From a checkpoint of a small encoder-decoder audio transcriber: encoder norm rmsnorm, trained on short read English sentences (LibriTTS-R).
Rows from block 5 of the audio encoder of a small encoder-decoder audio transcriber, named by matrix and row number. Rows with one number belong to one neuron. Each number is 50 + 10 x the weight over its row's rms, rounded and kept within 0 to 99. All counts start at 0.
After each neuron's rows are labels from the 100 clips, of 14976, where the neuron reaches its highest value: "strongest on" is what is common among them. Only what is clearly more common there than usual is listed. The data: short read English sentences (LibriTTS-R). In brackets: how many of the 100, against the usual share in percent.
# fc1: second MLP up (encoder.blocks.5.mlp.fc1.weight, 1024x256), inputs 0-42
# fc2: second MLP down (encoder.blocks.5.mlp.fc2.weight, 256x1024, transposed), outputs 0-42

fc1.762:46 38 49 25 58 42 60 54 40 50 41 56 33 40 47 48 55 32 41 29 57 53 47 55 53 42 64 53 40 49 53 42 65 46 48 60 58 75 53 54 43 43 44
fc2.762:49 55 67 59 57 50 41 61 52 50 54 57 50 51 56 60 57 59 55 65 41 64 39 59 45 49 39 36 45 53 35 54 61 54 57 53 46 56 44 49 55 51 60
strongest on: the word "was" (26 vs 9.9)

fc1.509:59 59 47 41 40 64 42 51 58 56 44 58 35 36 39 46 44 37 45 46 57 52 39 53 45 46 51 49 48 55 47 48 58 20 59 51 52 40 44 64 55 34 36
fc2.509:61 65 53 52 63 54 62 57 49 47 65 54 40 57 41 54 44 57 46 51 32 41 42 64 64 59 52 57 46 27 36 53 42 54 47 38 55 49 52 45 54 67 70
strongest on: voice: male (72 vs 45.7)

fc1.531:53 51 53 50 40 54 42 66 36 47 60 63 52 57 43 47 38 58 75 57 65 44 49 50 66 45 61 68 28 59 45 57 47 58 52 52 39 45 55 53 69 27 50
fc2.531:52 46 46 49 54 47 59 22 59 56 49 53 59 49 41 48 45 53 50 71 59 47 51 48 41 39 47 47 56 43 37 41 50 55 53 68 54 53 57 41 49 41 29
strongest on: the word "he" (84 vs 10.8)

fc1.292:43 34 46 60 38 52 38 43 48 41 59 46 56 50 43 57 43 37 39 44 39 38 65 38 47 50 52 39 45 47 55 51 49 59 55 52 28 48 41 51 58 33 46
fc2.292:39 52 48 52 49 55 45 54 34 58 42 63 58 48 62 41 34 62 71 45 47 48 57 60 46 51 46 58 56 39 41 55 43 50 49 33 60 59 34 56 36 50 39
strongest on: the word "you" (34 vs 15)

fc1.351:59 29 66 49 24 36 59 44 52 12 67 56 44 41 30 62 57 42 55 49 52 47 53 49 45 57 48 33 41 40 37 49 53 50 38 50 35 51 56 59 42 44 40
fc2.351:45 42 38 55 51 55 33 48 62 42 51 66 53 40 58 44 55 53 38 36 45 41 60 56 57 41 42 54 41 52 55 30 52 57 41 65 35 54 41 52 40 51 40
strongest on: the word "was" (86 vs 9.9); the word "it" (33 vs 12.9)

fc1.745:58 47 75 37 40 52 71 27 61 44 40 45 71 42 45 43 51 63 47 54 64 53 56 47 39 44 61 45 45 55 57 50 57 60 48 37 54 57 53 55 55 47 53
fc2.745:53 48 63 36 48 68 60 48 53 52 58 53 52 55 67 41 37 35 56 45 62 46 37 67 60 53 40 33 57 54 34 55 51 45 39 54 48 63 48 30 46 45 68
strongest on: the word "i" (66 vs 18.3); the word "my" (26 vs 4.1)

fc1.624:38 58 56 39 39 32 52 27 45 55 59 36 44 55 36 43 54 61 55 42 57 41 53 53 29 44 55 61 60 53 42 57 57 33 57 46 62 63 50 46 47 58 52
fc2.624:48 54 63 46 51 46 51 49 53 56 40 79 29 46 49 50 56 37 52 61 36 50 41 72 59 35 53 25 39 45 50 54 61 57 47 56 50 43 47 55 65 55 50
strongest on: the word "was" (38 vs 9.9)

fc1.668:60 55 66 61 53 48 66 60 42 52 47 42 73 53 54 53 62 37 44 41 40 46 57 56 58 26 45 27 50 55 62 51 39 52 46 50 28 49 49 47 46 56 42
fc2.668:36 30 64 61 39 69 52 55 44 56 40 44 44 44 29 51 50 64 42 36 53 51 44 41 52 39 64 34 49 54 49 57 41 72 46 54 42 28 50 59 38 57 52
strongest on: voice: female (96 vs 54.3); the word "but" (40 vs 4.8); the word "i" (40 vs 18.3)

fc1.211:46 51 43 56 65 52 44 43 46 61 51 47 49 40 41 42 45 51 45 46 44 42 32 58 53 35 64 51 53 50 48 40 57 40 55 39 42 54 52 44 40 26 48
fc2.211:27 52 65 54 57 43 59 55 32 48 43 49 56 60 54 58 39 49 59 56 42 50 41 66 65 60 40 42 48 58 69 63 59 50 42 49 61 39 65 34 40 39 39
strongest on: the word "of" (30 vs 9.8)

fc1.503:50 64 40 59 44 54 62 26 46 53 53 63 54 42 58 51 45 44 61 49 40 51 30 56 55 53 51 49 46 48 46 44 38 42 69 74 58 42 63 37 52 40 48
fc2.503:41 53 47 66 54 46 65 32 57 44 52 48 53 41 67 40 64 54 53 53 52 44 62 48 57 38 51 48 38 50 59 41 51 58 54 60 55 64 50 32 60 48 51
strongest on: the word "her" (25 vs 3.9)

fc1.371:52 48 50 61 54 48 48 50 57 50 75 39 46 53 39 39 34 66 48 47 56 28 72 49 54 60 44 44 26 58 50 39 50 33 52 36 48 54 57 53 50 60 55
fc2.371:55 49 59 64 44 58 58 58 52 34 72 49 41 53 24 60 47 53 65 40 43 51 72 42 32 46 54 69 52 43 39 72 35 37 66 59 35 44 47 60 55 42 54
strongest on: the word "it" (32 vs 12.9); the word "his" (25 vs 4.1)

fc1.728:49 40 48 49 41 55 52 65 46 59 62 63 47 50 59 51 53 63 64 44 44 32 46 52 28 79 60 50 59 35 36 50 56 46 59 54 39 51 30 54 34 46 57
fc2.728:47 65 45 51 40 41 65 45 60 41 51 44 54 54 40 60 76 41 66 31 56 49 38 46 47 67 48 57 47 40 55 52 39 56 52 30 49 61 61 34 32 44 52
strongest on: the word "you" (33 vs 15)

fc1.86:63 50 44 52 37 41 47 44 64 39 48 57 59 49 42 50 46 44 50 43 46 60 54 54 40 37 39 41 44 60 57 67 51 37 60 39 62 34 61 61 58 65 57
fc2.86:49 51 66 47 45 55 41 54 59 66 71 58 31 50 67 50 58 44 61 47 43 35 53 39 42 64 53 48 51 40 44 56 51 64 55 45 51 38 59 45 49 30 47
strongest on: voice: female (87 vs 54.3)

fc1.399:51 43 51 33 54 47 44 64 48 45 64 49 54 51 50 44 49 55 55 57 58 51 37 47 42 45 52 39 46 38 30 57 45 43 34 42 74 45 46 61 48 55 45
fc2.399:34 50 37 56 41 48 42 48 52 46 57 42 65 46 48 45 53 63 63 52 55 48 58 58 43 52 65 53 47 42 47 46 51 51 54 30 62 46 32 32 59 37 60
strongest on: the word "said" (57 vs 6.3)

fc1.616:44 42 48 36 44 32 37 55 47 68 63 60 43 47 52 46 51 57 51 63 33 58 52 52 42 65 48 63 40 38 47 51 35 40 56 52 54 60 47 45 40 49 46
fc2.616:54 72 46 52 33 66 44 40 56 46 67 51 44 52 56 40 50 60 35 46 59 54 51 52 27 47 45 47 52 62 60 47 48 60 48 69 67 37 43 43 58 43 49
strongest on: the word "you" (48 vs 15); the word "yes" (27 vs 1.3)

fc1.284:50 49 60 41 57 52 46 59 72 53 65 63 39 46 59 62 49 49 54 51 44 47 38 68 50 48 62 42 44 59 43 47 30 49 28 52 44 62 47 50 53 58 61
fc2.284:53 32 39 46 48 28 37 46 60 41 58 46 52 35 59 33 63 25 39 44 58 51 55 66 54 41 44 51 49 53 42 45 48 49 60 52 40 59 65 58 43 46 49
strongest on: the word "had" (28 vs 3.1); the word "have" (27 vs 4)

fc1.423:51 46 41 44 56 49 42 43 42 47 51 67 37 34 48 38 23 52 55 59 46 50 55 47 55 56 46 45 48 39 44 50 48 38 48 37 39 47 35 49 64 50 52
fc2.423:46 54 46 47 45 46 37 54 46 39 49 56 69 59 41 49 70 66 45 50 50 45 57 48 58 39 58 59 48 49 58 42 57 44 45 41 55 62 59 46 45 41 26
strongest on: the word "was" (85 vs 9.9); the word "it" (31 vs 12.9)

fc1.276:51 52 40 49 49 37 37 32 32 61 52 44 64 68 48 61 46 62 49 43 49 51 63 42 55 38 47 54 44 68 80 37 63 59 46 43 56 49 63 39 42 48 57
fc2.276:27 44 64 43 72 44 49 62 40 58 53 48 54 43 44 38 38 69 61 49 51 50 33 44 49 57 49 54 49 52 44 30 44 36 35 35 55 53 76 27 45 53 48
strongest on: the word "of" (34 vs 9.8)

fc1.743:45 50 63 57 40 57 55 44 60 59 55 35 42 73 56 61 51 53 47 39 31 56 46 53 57 72 48 37 31 57 60 40 46 57 47 41 62 41 55 52 57 31 52
fc2.743:47 45 47 62 69 44 54 60 30 44 53 65 59 42 47 55 40 44 50 50 44 41 74 45 32 30 63 58 55 51 62 60 68 54 37 51 46 48 46 50 42 64 56
strongest on: the word "the" (51 vs 25)

fc1.506:51 66 52 51 32 52 53 54 72 36 44 60 57 35 58 48 47 48 40 32 45 71 61 37 53 39 59 50 34 60 64 36 49 59 65 53 37 46 69 37 53 71 51
fc2.506:50 75 62 52 65 56 67 50 30 38 57 34 48 40 45 44 63 43 73 41 63 46 49 51 55 47 58 58 64 50 51 54 46 58 46 44 56 67 50 39 57 42 49
strongest on: the word "he" (37 vs 10.8)

fc1.410:52 48 52 52 58 67 47 41 43 41 38 43 59 47 37 49 35 59 35 60 44 39 48 46 45 40 57 53 44 55 45 72 58 36 38 31 40 53 38 37 40 66 57
fc2.410:73 45 60 44 51 52 52 50 63 34 52 44 51 47 64 55 43 64 48 46 46 63 38 35 58 54 53 36 51 56 50 39 47 49 58 58 60 46 48 35 51 31 46
strongest on: the word "i" (45 vs 18.3)

fc1.456:48 29 47 56 67 37 60 45 47 47 38 41 61 51 43 34 45 40 39 59 48 49 58 38 38 50 48 32 54 58 41 50 56 37 49 62 58 48 46 68 54 56 68
fc2.456:36 59 63 50 66 55 39 47 61 84 49 53 61 51 54 44 46 55 65 63 54 56 62 35 24 54 54 60 33 50 65 40 49 57 40 38 39 45 32 42 48 70 39
strongest on: the word "the" (97 vs 25)

fc1.553:55 56 34 66 42 50 51 64 48 44 35 43 51 57 62 37 59 44 61 50 46 44 53 31 54 38 49 50 51 57 36 55 41 61 41 51 32 48 60 36 53 40 49
fc2.553:42 68 46 48 39 42 52 60 41 37 46 51 57 46 56 44 34 45 63 32 60 61 42 66 34 57 87 57 50 40 50 68 53 55 62 30 51 64 62 51 32 56 44
strongest on: the word "he" (39 vs 10.8)

fc1.732:43 33 77 67 47 48 44 61 67 37 60 59 43 47 37 43 54 58 40 58 42 62 52 56 38 56 63 43 47 69 40 50 45 40 49 49 50 56 60 49 35 67 36
fc2.732:52 68 64 47 54 47 56 51 42 61 49 38 49 25 67 47 47 65 59 35 40 54 58 44 46 56 54 53 46 64 51 64 43 55 53 66 54 42 40 50 50 44 59
strongest on: the word "he" (27 vs 10.8)

fc1.610:74 44 39 52 52 61 61 66 40 59 37 72 41 48 50 67 47 67 44 40 37 64 52 48 49 50 43 41 54 50 55 34 37 55 50 46 43 41 57 45 62 48 27
fc2.610:37 39 56 39 62 45 57 48 48 59 44 46 61 49 72 38 45 51 68 42 58 60 31 70 50 34 48 49 46 39 43 39 62 27 70 59 32 49 55 54 64 42 48
strongest on: the word "you" (62 vs 15)

fc1.661:56 38 47 36 48 51 44 50 64 45 54 51 57 52 21 69 65 46 62 47 53 33 55 45 53 43 55 59 46 45 46 52 45 45 55 46 47 53 61 44 43 28 40
fc2.661:37 53 52 46 54 62 50 43 35 51 51 63 46 52 66 27 45 38 34 53 67 71 56 32 47 39 39 57 45 54 57 55 50 44 45 57 43 52 57 60 55 69 52
strongest on: voice: male (76 vs 45.7)

fc1.458:43 42 71 45 34 58 52 39 43 64 38 55 56 60 50 59 59 52 43 47 49 43 46 67 44 58 54 52 44 45 51 57 56 65 55 77 51 57 57 57 50 50 47
fc2.458:46 58 35 56 38 50 33 51 58 50 62 33 53 42 40 51 62 37 62 39 47 41 51 54 33 40 51 39 60 45 33 39 52 69 55 57 56 53 58 63 54 32 49
strongest on: the word "of" (35 vs 9.8)

fc1.750:52 53 55 66 54 58 38 40 56 36 53 54 56 61 62 22 42 62 49 59 81 61 50 58 45 64 40 72 43 46 50 48 52 39 49 57 50 62 41 52 65 66 40
fc2.750:57 47 35 57 50 60 50 47 50 42 60 35 58 41 50 59 58 61 38 52 44 46 60 54 42 52 48 16 40 49 43 33 56 72 56 48 64 52 54 54 42 51 38
strongest on: the word "to" (55 vs 14.6)

fc1.389:44 42 51 59 64 53 40 48 61 43 37 36 50 40 64 42 48 45 48 66 47 64 63 53 61 54 42 61 70 57 62 48 60 45 47 48 35 36 43 50 50 51 51
fc2.389:53 54 52 36 47 53 39 46 73 44 45 55 43 41 38 32 65 30 44 60 46 38 36 57 38 48 54 48 57 40 51 48 41 50 58 47 45 68 62 16 76 39 57
strongest on: the word "is" (30 vs 8.3); the word "was" (27 vs 9.9); the word "his" (26 vs 4.1)

fc1.114:61 48 47 50 54 46 47 51 52 47 47 42 59 43 60 58 33 70 44 27 47 34 45 61 51 47 59 59 48 57 58 48 41 41 36 56 50 54 39 62 54 52 41
fc2.114:29 67 50 52 64 48 56 54 69 64 44 45 43 39 44 52 42 54 70 57 39 55 51 47 44 42 28 65 48 50 52 37 54 54 52 74 47 55 55 33 32 53 46
strongest on: voice: male (90 vs 45.7); the word "the" (53 vs 25)

fc1.52:33 67 50 58 54 46 48 33 60 37 47 48 60 52 48 55 37 34 50 56 49 37 44 49 41 61 59 28 42 32 39 32 42 67 67 62 44 36 57 55 47 46 58
fc2.52:49 43 47 38 59 39 61 53 48 50 46 54 51 49 37 56 58 59 45 55 68 55 65 53 66 48 56 44 54 37 66 38 38 45 42 42 37 50 52 54 47 60 65
strongest on: the word "i" (57 vs 18.3)

fc1.249:43 46 43 59 29 45 72 47 50 54 37 35 49 44 37 61 62 61 34 54 39 54 42 45 48 71 56 49 54 48 47 28 44 55 48 53 44 47 44 64 56 43 50
fc2.249:47 62 60 45 60 41 46 49 51 72 45 47 59 58 42 26 48 51 44 55 52 36 39 48 51 67 54 50 56 52 67 35 58 62 41 53 54 51 55 56 58 45 60
strongest on: the word "all" (36 vs 3.5)

fc1.63:41 49 51 54 55 55 58 36 40 36 53 53 65 54 54 41 45 39 68 67 46 48 68 44 31 30 44 38 57 74 53 66 40 58 33 38 48 45 53 41 36 42 28
fc2.63:36 50 40 41 46 50 52 76 56 47 52 57 52 48 34 52 44 69 43 58 45 58 62 66 56 59 43 46 35 55 54 51 59 44 53 56 52 63 68 40 62 59 46
strongest on: voice: female (95 vs 54.3)

fc1.196:56 45 38 44 52 55 42 49 65 51 68 40 40 52 60 52 58 41 70 49 48 60 44 50 52 50 49 57 47 45 51 45 53 51 55 47 36 44 37 52 38 60 50
fc2.196:56 45 44 42 35 52 56 66 63 38 46 59 51 48 31 36 60 54 44 54 40 51 60 46 47 58 71 38 26 47 48 49 49 45 44 65 55 57 35 51 36 50 54
strongest on: the word "good" (27 vs 1.5)

fc1.626:55 40 56 41 46 60 42 52 32 43 57 45 33 61 53 67 50 58 47 55 38 35 40 45 67 33 49 37 38 49 64 35 40 61 41 57 48 53 49 47 47 30 53
fc2.626:33 49 59 55 45 63 41 64 57 41 43 28 56 45 51 72 53 60 51 53 49 52 53 35 47 40 46 49 51 60 65 53 38 52 42 54 43 25 48 56 46 60 57
strongest on: the word "it" (32 vs 12.9)

fc1.257:40 56 64 44 42 58 42 44 44 50 63 50 58 30 38 40 45 55 54 44 66 63 59 51 49 47 36 48 44 58 33 52 40 54 61 37 58 43 49 33 54 42 73
fc2.257:46 65 39 50 45 45 61 55 50 46 60 40 39 37 49 64 45 27 40 49 46 47 43 63 30 34 58 40 48 66 39 58 20 44 36 37 52 68 51 55 50 47 46
strongest on: the word "you" (39 vs 15); the word "yes" (35 vs 1.3)

fc1.208:52 35 41 64 52 57 50 40 53 56 40 51 37 52 55 50 57 52 47 57 53 65 55 41 42 43 44 55 52 53 56 28 36 43 56 44 44 43 65 44 54 42 50
fc2.208:33 43 54 59 65 43 36 50 38 44 63 43 53 51 42 50 42 48 52 38 55 41 33 61 49 45 63 58 40 59 49 56 48 50 45 57 42 53 51 60 52 51 48
strongest on: the word "not" (41 vs 6.4)

fc1.97:29 49 53 45 41 50 41 46 46 33 68 32 63 41 39 51 49 64 45 51 55 60 61 76 50 38 55 50 58 55 37 50 56 35 54 57 41 45 52 49 56 41 59
fc2.97:44 41 54 37 45 39 55 61 59 44 42 69 48 70 47 57 52 57 59 60 59 65 53 53 47 50 37 44 58 40 69 55 39 68 37 60 54 38 60 52 55 31 50
strongest on: the word "of" (27 vs 9.8)

fc1.444:59 71 43 49 62 49 65 68 62 53 57 52 50 51 49 44 60 53 51 52 46 37 62 46 47 52 60 52 57 60 70 58 52 37 48 32 58 61 43 51 62 27 50
fc2.444:36 47 46 30 62 59 42 46 42 49 52 37 58 60 57 46 40 42 46 40 48 45 50 33 41 48 62 51 35 64 39 65 45 69 55 61 52 40 50 48 51 57 47
strongest on: the word "not" (33 vs 6.4)

fc1.333:44 43 44 31 47 48 41 56 56 50 45 51 55 62 43 40 43 46 55 49 33 36 76 46 56 64 65 35 65 46 73 38 33 27 62 61 58 40 31 57 56 57 61
fc2.333:36 41 55 30 58 56 39 42 47 50 51 70 52 54 52 60 55 68 55 48 27 48 51 35 35 52 47 62 60 51 57 39 51 54 38 44 38 52 61 66 53 67 57
strongest on: the word "the" (86 vs 25)

fc1.156:54 48 64 40 50 53 52 53 69 47 53 51 41 72 37 40 38 57 40 58 60 66 51 56 45 57 46 56 59 43 45 65 39 37 37 58 35 40 56 40 48 54 18
fc2.156:55 65 54 30 52 79 44 62 69 43 57 62 51 52 55 52 46 34 71 63 49 68 56 34 59 52 47 52 84 61 73 46 45 41 47 46 45 59 52 35 52 54 53
strongest on: the word "not" (25 vs 6.4)

fc1.638:45 36 40 40 53 58 54 52 37 49 66 57 46 53 54 49 51 50 55 58 41 42 59 46 59 46 52 38 44 42 60 45 63 60 47 45 70 62 46 53 46 47 52
fc2.638:40 60 67 68 60 33 46 48 36 63 40 58 37 50 49 71 45 54 41 49 39 45 50 60 46 54 50 58 61 47 53 49 57 43 51 36 49 59 55 34 55 68 60
strongest on: the word "to" (40 vs 14.6)

fc1.7:43 50 36 31 51 59 52 45 78 53 49 48 44 41 50 63 47 59 63 48 52 26 45 41 62 28 63 42 50 65 60 38 56 49 57 51 48 57 45 57 56 38 63
fc2.7:47 61 59 41 60 59 39 70 47 47 64 52 32 39 28 55 43 44 51 49 55 57 48 58 50 53 60 68 39 52 37 37 41 46 33 47 47 53 60 52 39 40 68
strongest on: the word "i" (51 vs 18.3); the word "have" (27 vs 4)

fc1.738:51 51 45 64 44 40 54 57 54 60 58 47 42 53 59 74 49 62 51 64 53 56 41 63 48 51 53 37 57 68 38 39 52 45 36 40 40 63 41 57 47 46 35
fc2.738:44 52 40 48 56 60 58 61 63 35 59 59 41 46 66 59 41 66 59 36 50 43 46 50 47 42 61 43 54 38 48 62 24 38 48 62 39 48 50 60 58 38 59
strongest on: the word "her" (31 vs 3.9)

fc1.46:54 48 48 54 51 46 41 35 49 50 52 61 50 45 64 70 55 23 34 52 35 51 54 64 41 67 61 55 47 43 57 40 53 67 47 48 57 68 50 39 46 53 60
fc2.46:36 62 65 40 36 49 57 48 61 59 61 55 58 64 53 54 49 51 61 35 59 73 41 50 64 68 46 54 56 39 52 75 42 58 49 35 48 63 82 50 34 60 48
strongest on: the word "to" (40 vs 14.6)

fc1.621:49 50 59 46 39 36 37 48 54 35 52 35 56 36 59 59 52 54 33 62 52 43 59 65 53 63 47 19 42 52 39 54 48 53 37 63 37 56 65 41 46 42 57
fc2.621:39 57 47 55 63 59 46 55 60 41 60 52 70 40 67 68 52 52 50 43 65 74 53 37 36 29 55 54 49 46 55 57 53 42 61 43 42 41 46 59 37 67 59
strongest on: the word "said" (28 vs 6.3)

fc1.440:48 52 39 65 51 49 51 45 47 36 53 63 61 49 26 41 41 52 58 54 58 56 39 41 61 69 66 48 35 46 73 44 58 51 60 36 45 51 59 63 37 50 56
fc2.440:54 59 59 48 58 29 46 49 37 62 59 45 52 58 60 49 56 40 49 44 68 38 57 57 58 73 43 48 57 51 39 71 42 64 43 39 48 53 43 44 47 45 55
strongest on: the word "you" (33 vs 15)

fc1.133:71 60 51 62 34 48 60 51 68 46 42 57 55 66 48 67 65 54 46 49 44 60 52 45 45 48 57 64 30 54 41 51 60 48 55 57 36 42 33 37 24 43 46
fc2.133:42 34 43 41 69 48 50 39 33 48 41 57 31 53 53 53 48 46 48 48 45 66 40 35 45 35 49 43 31 41 47 61 53 53 55 52 30 41 54 51 65 60 46
strongest on: voice: male (95 vs 45.7); the word "me" (50 vs 5.1)

fc1.449:46 63 53 50 53 56 59 39 44 43 53 56 36 52 39 69 55 51 46 49 28 33 52 50 28 59 47 59 47 47 43 47 57 38 49 55 60 55 59 42 44 28 54
fc2.449:41 53 33 46 47 39 58 35 64 47 71 37 53 37 79 51 34 60 66 54 70 53 57 56 62 44 55 52 58 46 52 45 37 66 57 40 57 44 48 39 53 57 41
strongest on: voice: male (79 vs 45.7)

fc1.12:69 53 50 68 56 50 48 52 50 36 54 59 58 53 63 56 54 47 55 50 57 42 49 46 56 41 46 53 46 43 50 50 62 47 63 54 51 48 39 38 36 44 46
fc2.12:65 49 46 38 51 46 47 35 26 31 44 40 52 62 49 45 52 53 38 60 58 71 64 43 50 55 49 38 46 34 55 70 40 58 40 56 44 47 47 47 47 47 59
strongest on: the word "he" (35 vs 10.8)

fc1.548:59 40 34 51 60 48 64 63 43 59 43 51 36 62 48 46 62 57 49 50 46 58 50 48 59 50 55 67 42 44 61 56 47 42 38 65 55 35 39 28 39 30 64
fc2.548:47 51 45 53 41 49 49 35 57 42 57 59 63 47 41 56 58 40 43 49 49 27 43 51 36 61 39 57 47 42 62 44 34 44 50 57 65 66 42 42 65 61 43
strongest on: the word "i" (38 vs 18.3)

fc1.53:55 36 43 50 52 39 43 49 44 40 35 36 54 51 58 39 56 53 52 54 51 41 57 64 48 47 58 48 50 53 56 59 55 50 58 37 40 33 63 36 52 54 57
fc2.53:30 54 44 51 35 51 35 37 55 73 34 44 49 43 46 54 51 60 36 50 48 51 60 62 69 55 42 48 63 71 54 52 52 41 45 52 49 38 51 49 31 42 40
strongest on: voice: female (88 vs 54.3)

fc1.112:38 52 44 55 46 49 42 67 51 43 48 39 42 41 53 55 45 39 46 71 53 48 39 52 48 52 46 46 54 58 54 55 42 45 56 57 22 47 45 45 76 52 41
fc2.112:42 48 61 42 55 60 48 51 56 57 26 41 35 57 59 42 45 56 33 51 50 54 48 62 30 52 35 52 52 51 54 52 50 30 46 62 44 71 73 34 54 42 56
strongest on: the word "is" (44 vs 8.3)

fc1.307:53 49 52 46 54 48 49 46 53 47 49 39 51 44 28 46 52 39 70 39 53 51 35 35 43 62 63 53 46 51 41 51 41 41 59 50 61 55 40 62 56 56 53
fc2.307:44 31 46 49 55 44 61 54 50 42 44 56 52 55 60 50 30 42 49 49 55 48 52 60 59 47 62 78 48 69 43 42 43 34 43 47 39 54 57 48 56 56 65
strongest on: the word "not" (27 vs 6.4)

fc1.470:40 43 43 54 56 54 49 41 53 55 50 33 44 54 37 48 46 58 39 52 63 65 41 46 56 40 58 56 60 51 42 39 49 25 41 46 27 48 50 39 39 53 40
fc2.470:49 58 68 51 39 37 48 35 44 48 34 41 55 58 46 47 65 46 58 62 29 37 63 57 38 40 39 43 50 46 48 44 49 59 35 54 36 45 56 59 56 52 47
strongest on: voice: female (84 vs 54.3)

fc1.645:55 51 35 54 54 53 66 45 46 54 62 55 65 54 45 43 57 51 51 53 55 47 60 50 40 46 41 36 30 49 48 45 57 63 51 47 41 33 54 56 40 71 44
fc2.645:42 48 36 43 45 49 65 56 30 62 48 36 38 48 64 47 41 63 40 55 49 52 51 40 50 37 43 19 31 77 60 74 36 41 53 27 52 44 56 55 52 43 57
strongest on: the word "it" (32 vs 12.9)

fc1.556:61 56 45 58 58 39 53 41 47 37 36 40 40 43 48 67 48 76 40 33 46 51 56 39 39 48 50 56 45 40 42 58 25 59 66 74 47 51 39 55 64 56 45
fc2.556:41 51 53 54 40 50 67 44 54 54 44 57 46 55 59 54 48 13 57 47 31 55 63 64 30 69 53 52 43 51 66 30 51 54 35 51 52 46 61 45 36 51 50
strongest on: voice: male (76 vs 45.7)

fc1.264:58 55 40 55 42 62 52 41 48 46 48 55 51 55 51 53 70 55 51 65 31 47 56 60 46 59 53 44 65 56 47 54 55 56 40 60 39 43 41 56 49 45 66
fc2.264:36 73 43 41 50 60 37 50 39 52 62 41 36 65 56 40 37 42 51 42 37 46 34 37 46 51 39 45 33 22 54 36 50 42 57 52 57 29 40 51 68 59 45
strongest on: the word "i" (39 vs 18.3)

fc1.123:54 42 50 40 23 53 49 47 37 38 35 59 50 85 36 58 59 58 31 54 59 49 47 52 60 59 38 29 43 49 74 46 54 61 39 53 49 49 49 50 60 39 43
fc2.123:49 59 64 57 63 57 54 65 45 45 54 60 45 53 62 70 71 53 48 48 49 57 43 40 43 62 75 54 46 65 76 56 53 56 48 54 45 39 74 46 45 56 56
strongest on: the word "it" (31 vs 12.9)

fc1.1:44 64 49 58 46 40 61 61 54 70 47 52 40 46 37 58 47 38 63 45 61 62 43 43 67 61 51 39 49 34 60 58 50 50 37 52 42 43 46 59 61 40 63
fc2.1:56 54 50 72 55 60 56 57 49 43 49 43 52 62 50 55 58 48 30 40 45 37 56 49 41 45 58 47 56 46 46 32 34 29 60 35 50 36 54 57 48 45 37
strongest on: the word "you" (69 vs 15)

fc1.35:64 65 55 43 53 44 31 44 25 46 47 44 33 59 46 38 66 46 48 72 53 42 46 60 47 37 40 53 51 60 43 58 58 65 54 46 68 39 39 48 46 43 58
fc2.35:21 67 53 52 54 46 49 52 38 47 61 46 50 50 49 33 45 56 49 46 44 64 66 36 51 32 56 40 57 37 40 61 31 53 67 40 48 47 35 40 39 61 54
strongest on: the word "and" (26 vs 10.2)

fc1.305:60 52 68 30 39 56 53 29 52 52 26 51 67 32 55 58 44 56 58 51 52 48 52 50 42 29 61 37 44 66 49 55 45 50 42 73 70 60 57 30 46 57 45
fc2.305:65 38 61 49 39 47 51 57 57 47 53 48 62 51 64 60 63 38 61 55 49 52 39 52 52 48 48 40 42 61 50 43 42 46 45 52 36 56 51 48 45 40 23
strongest on: the word "i" (48 vs 18.3)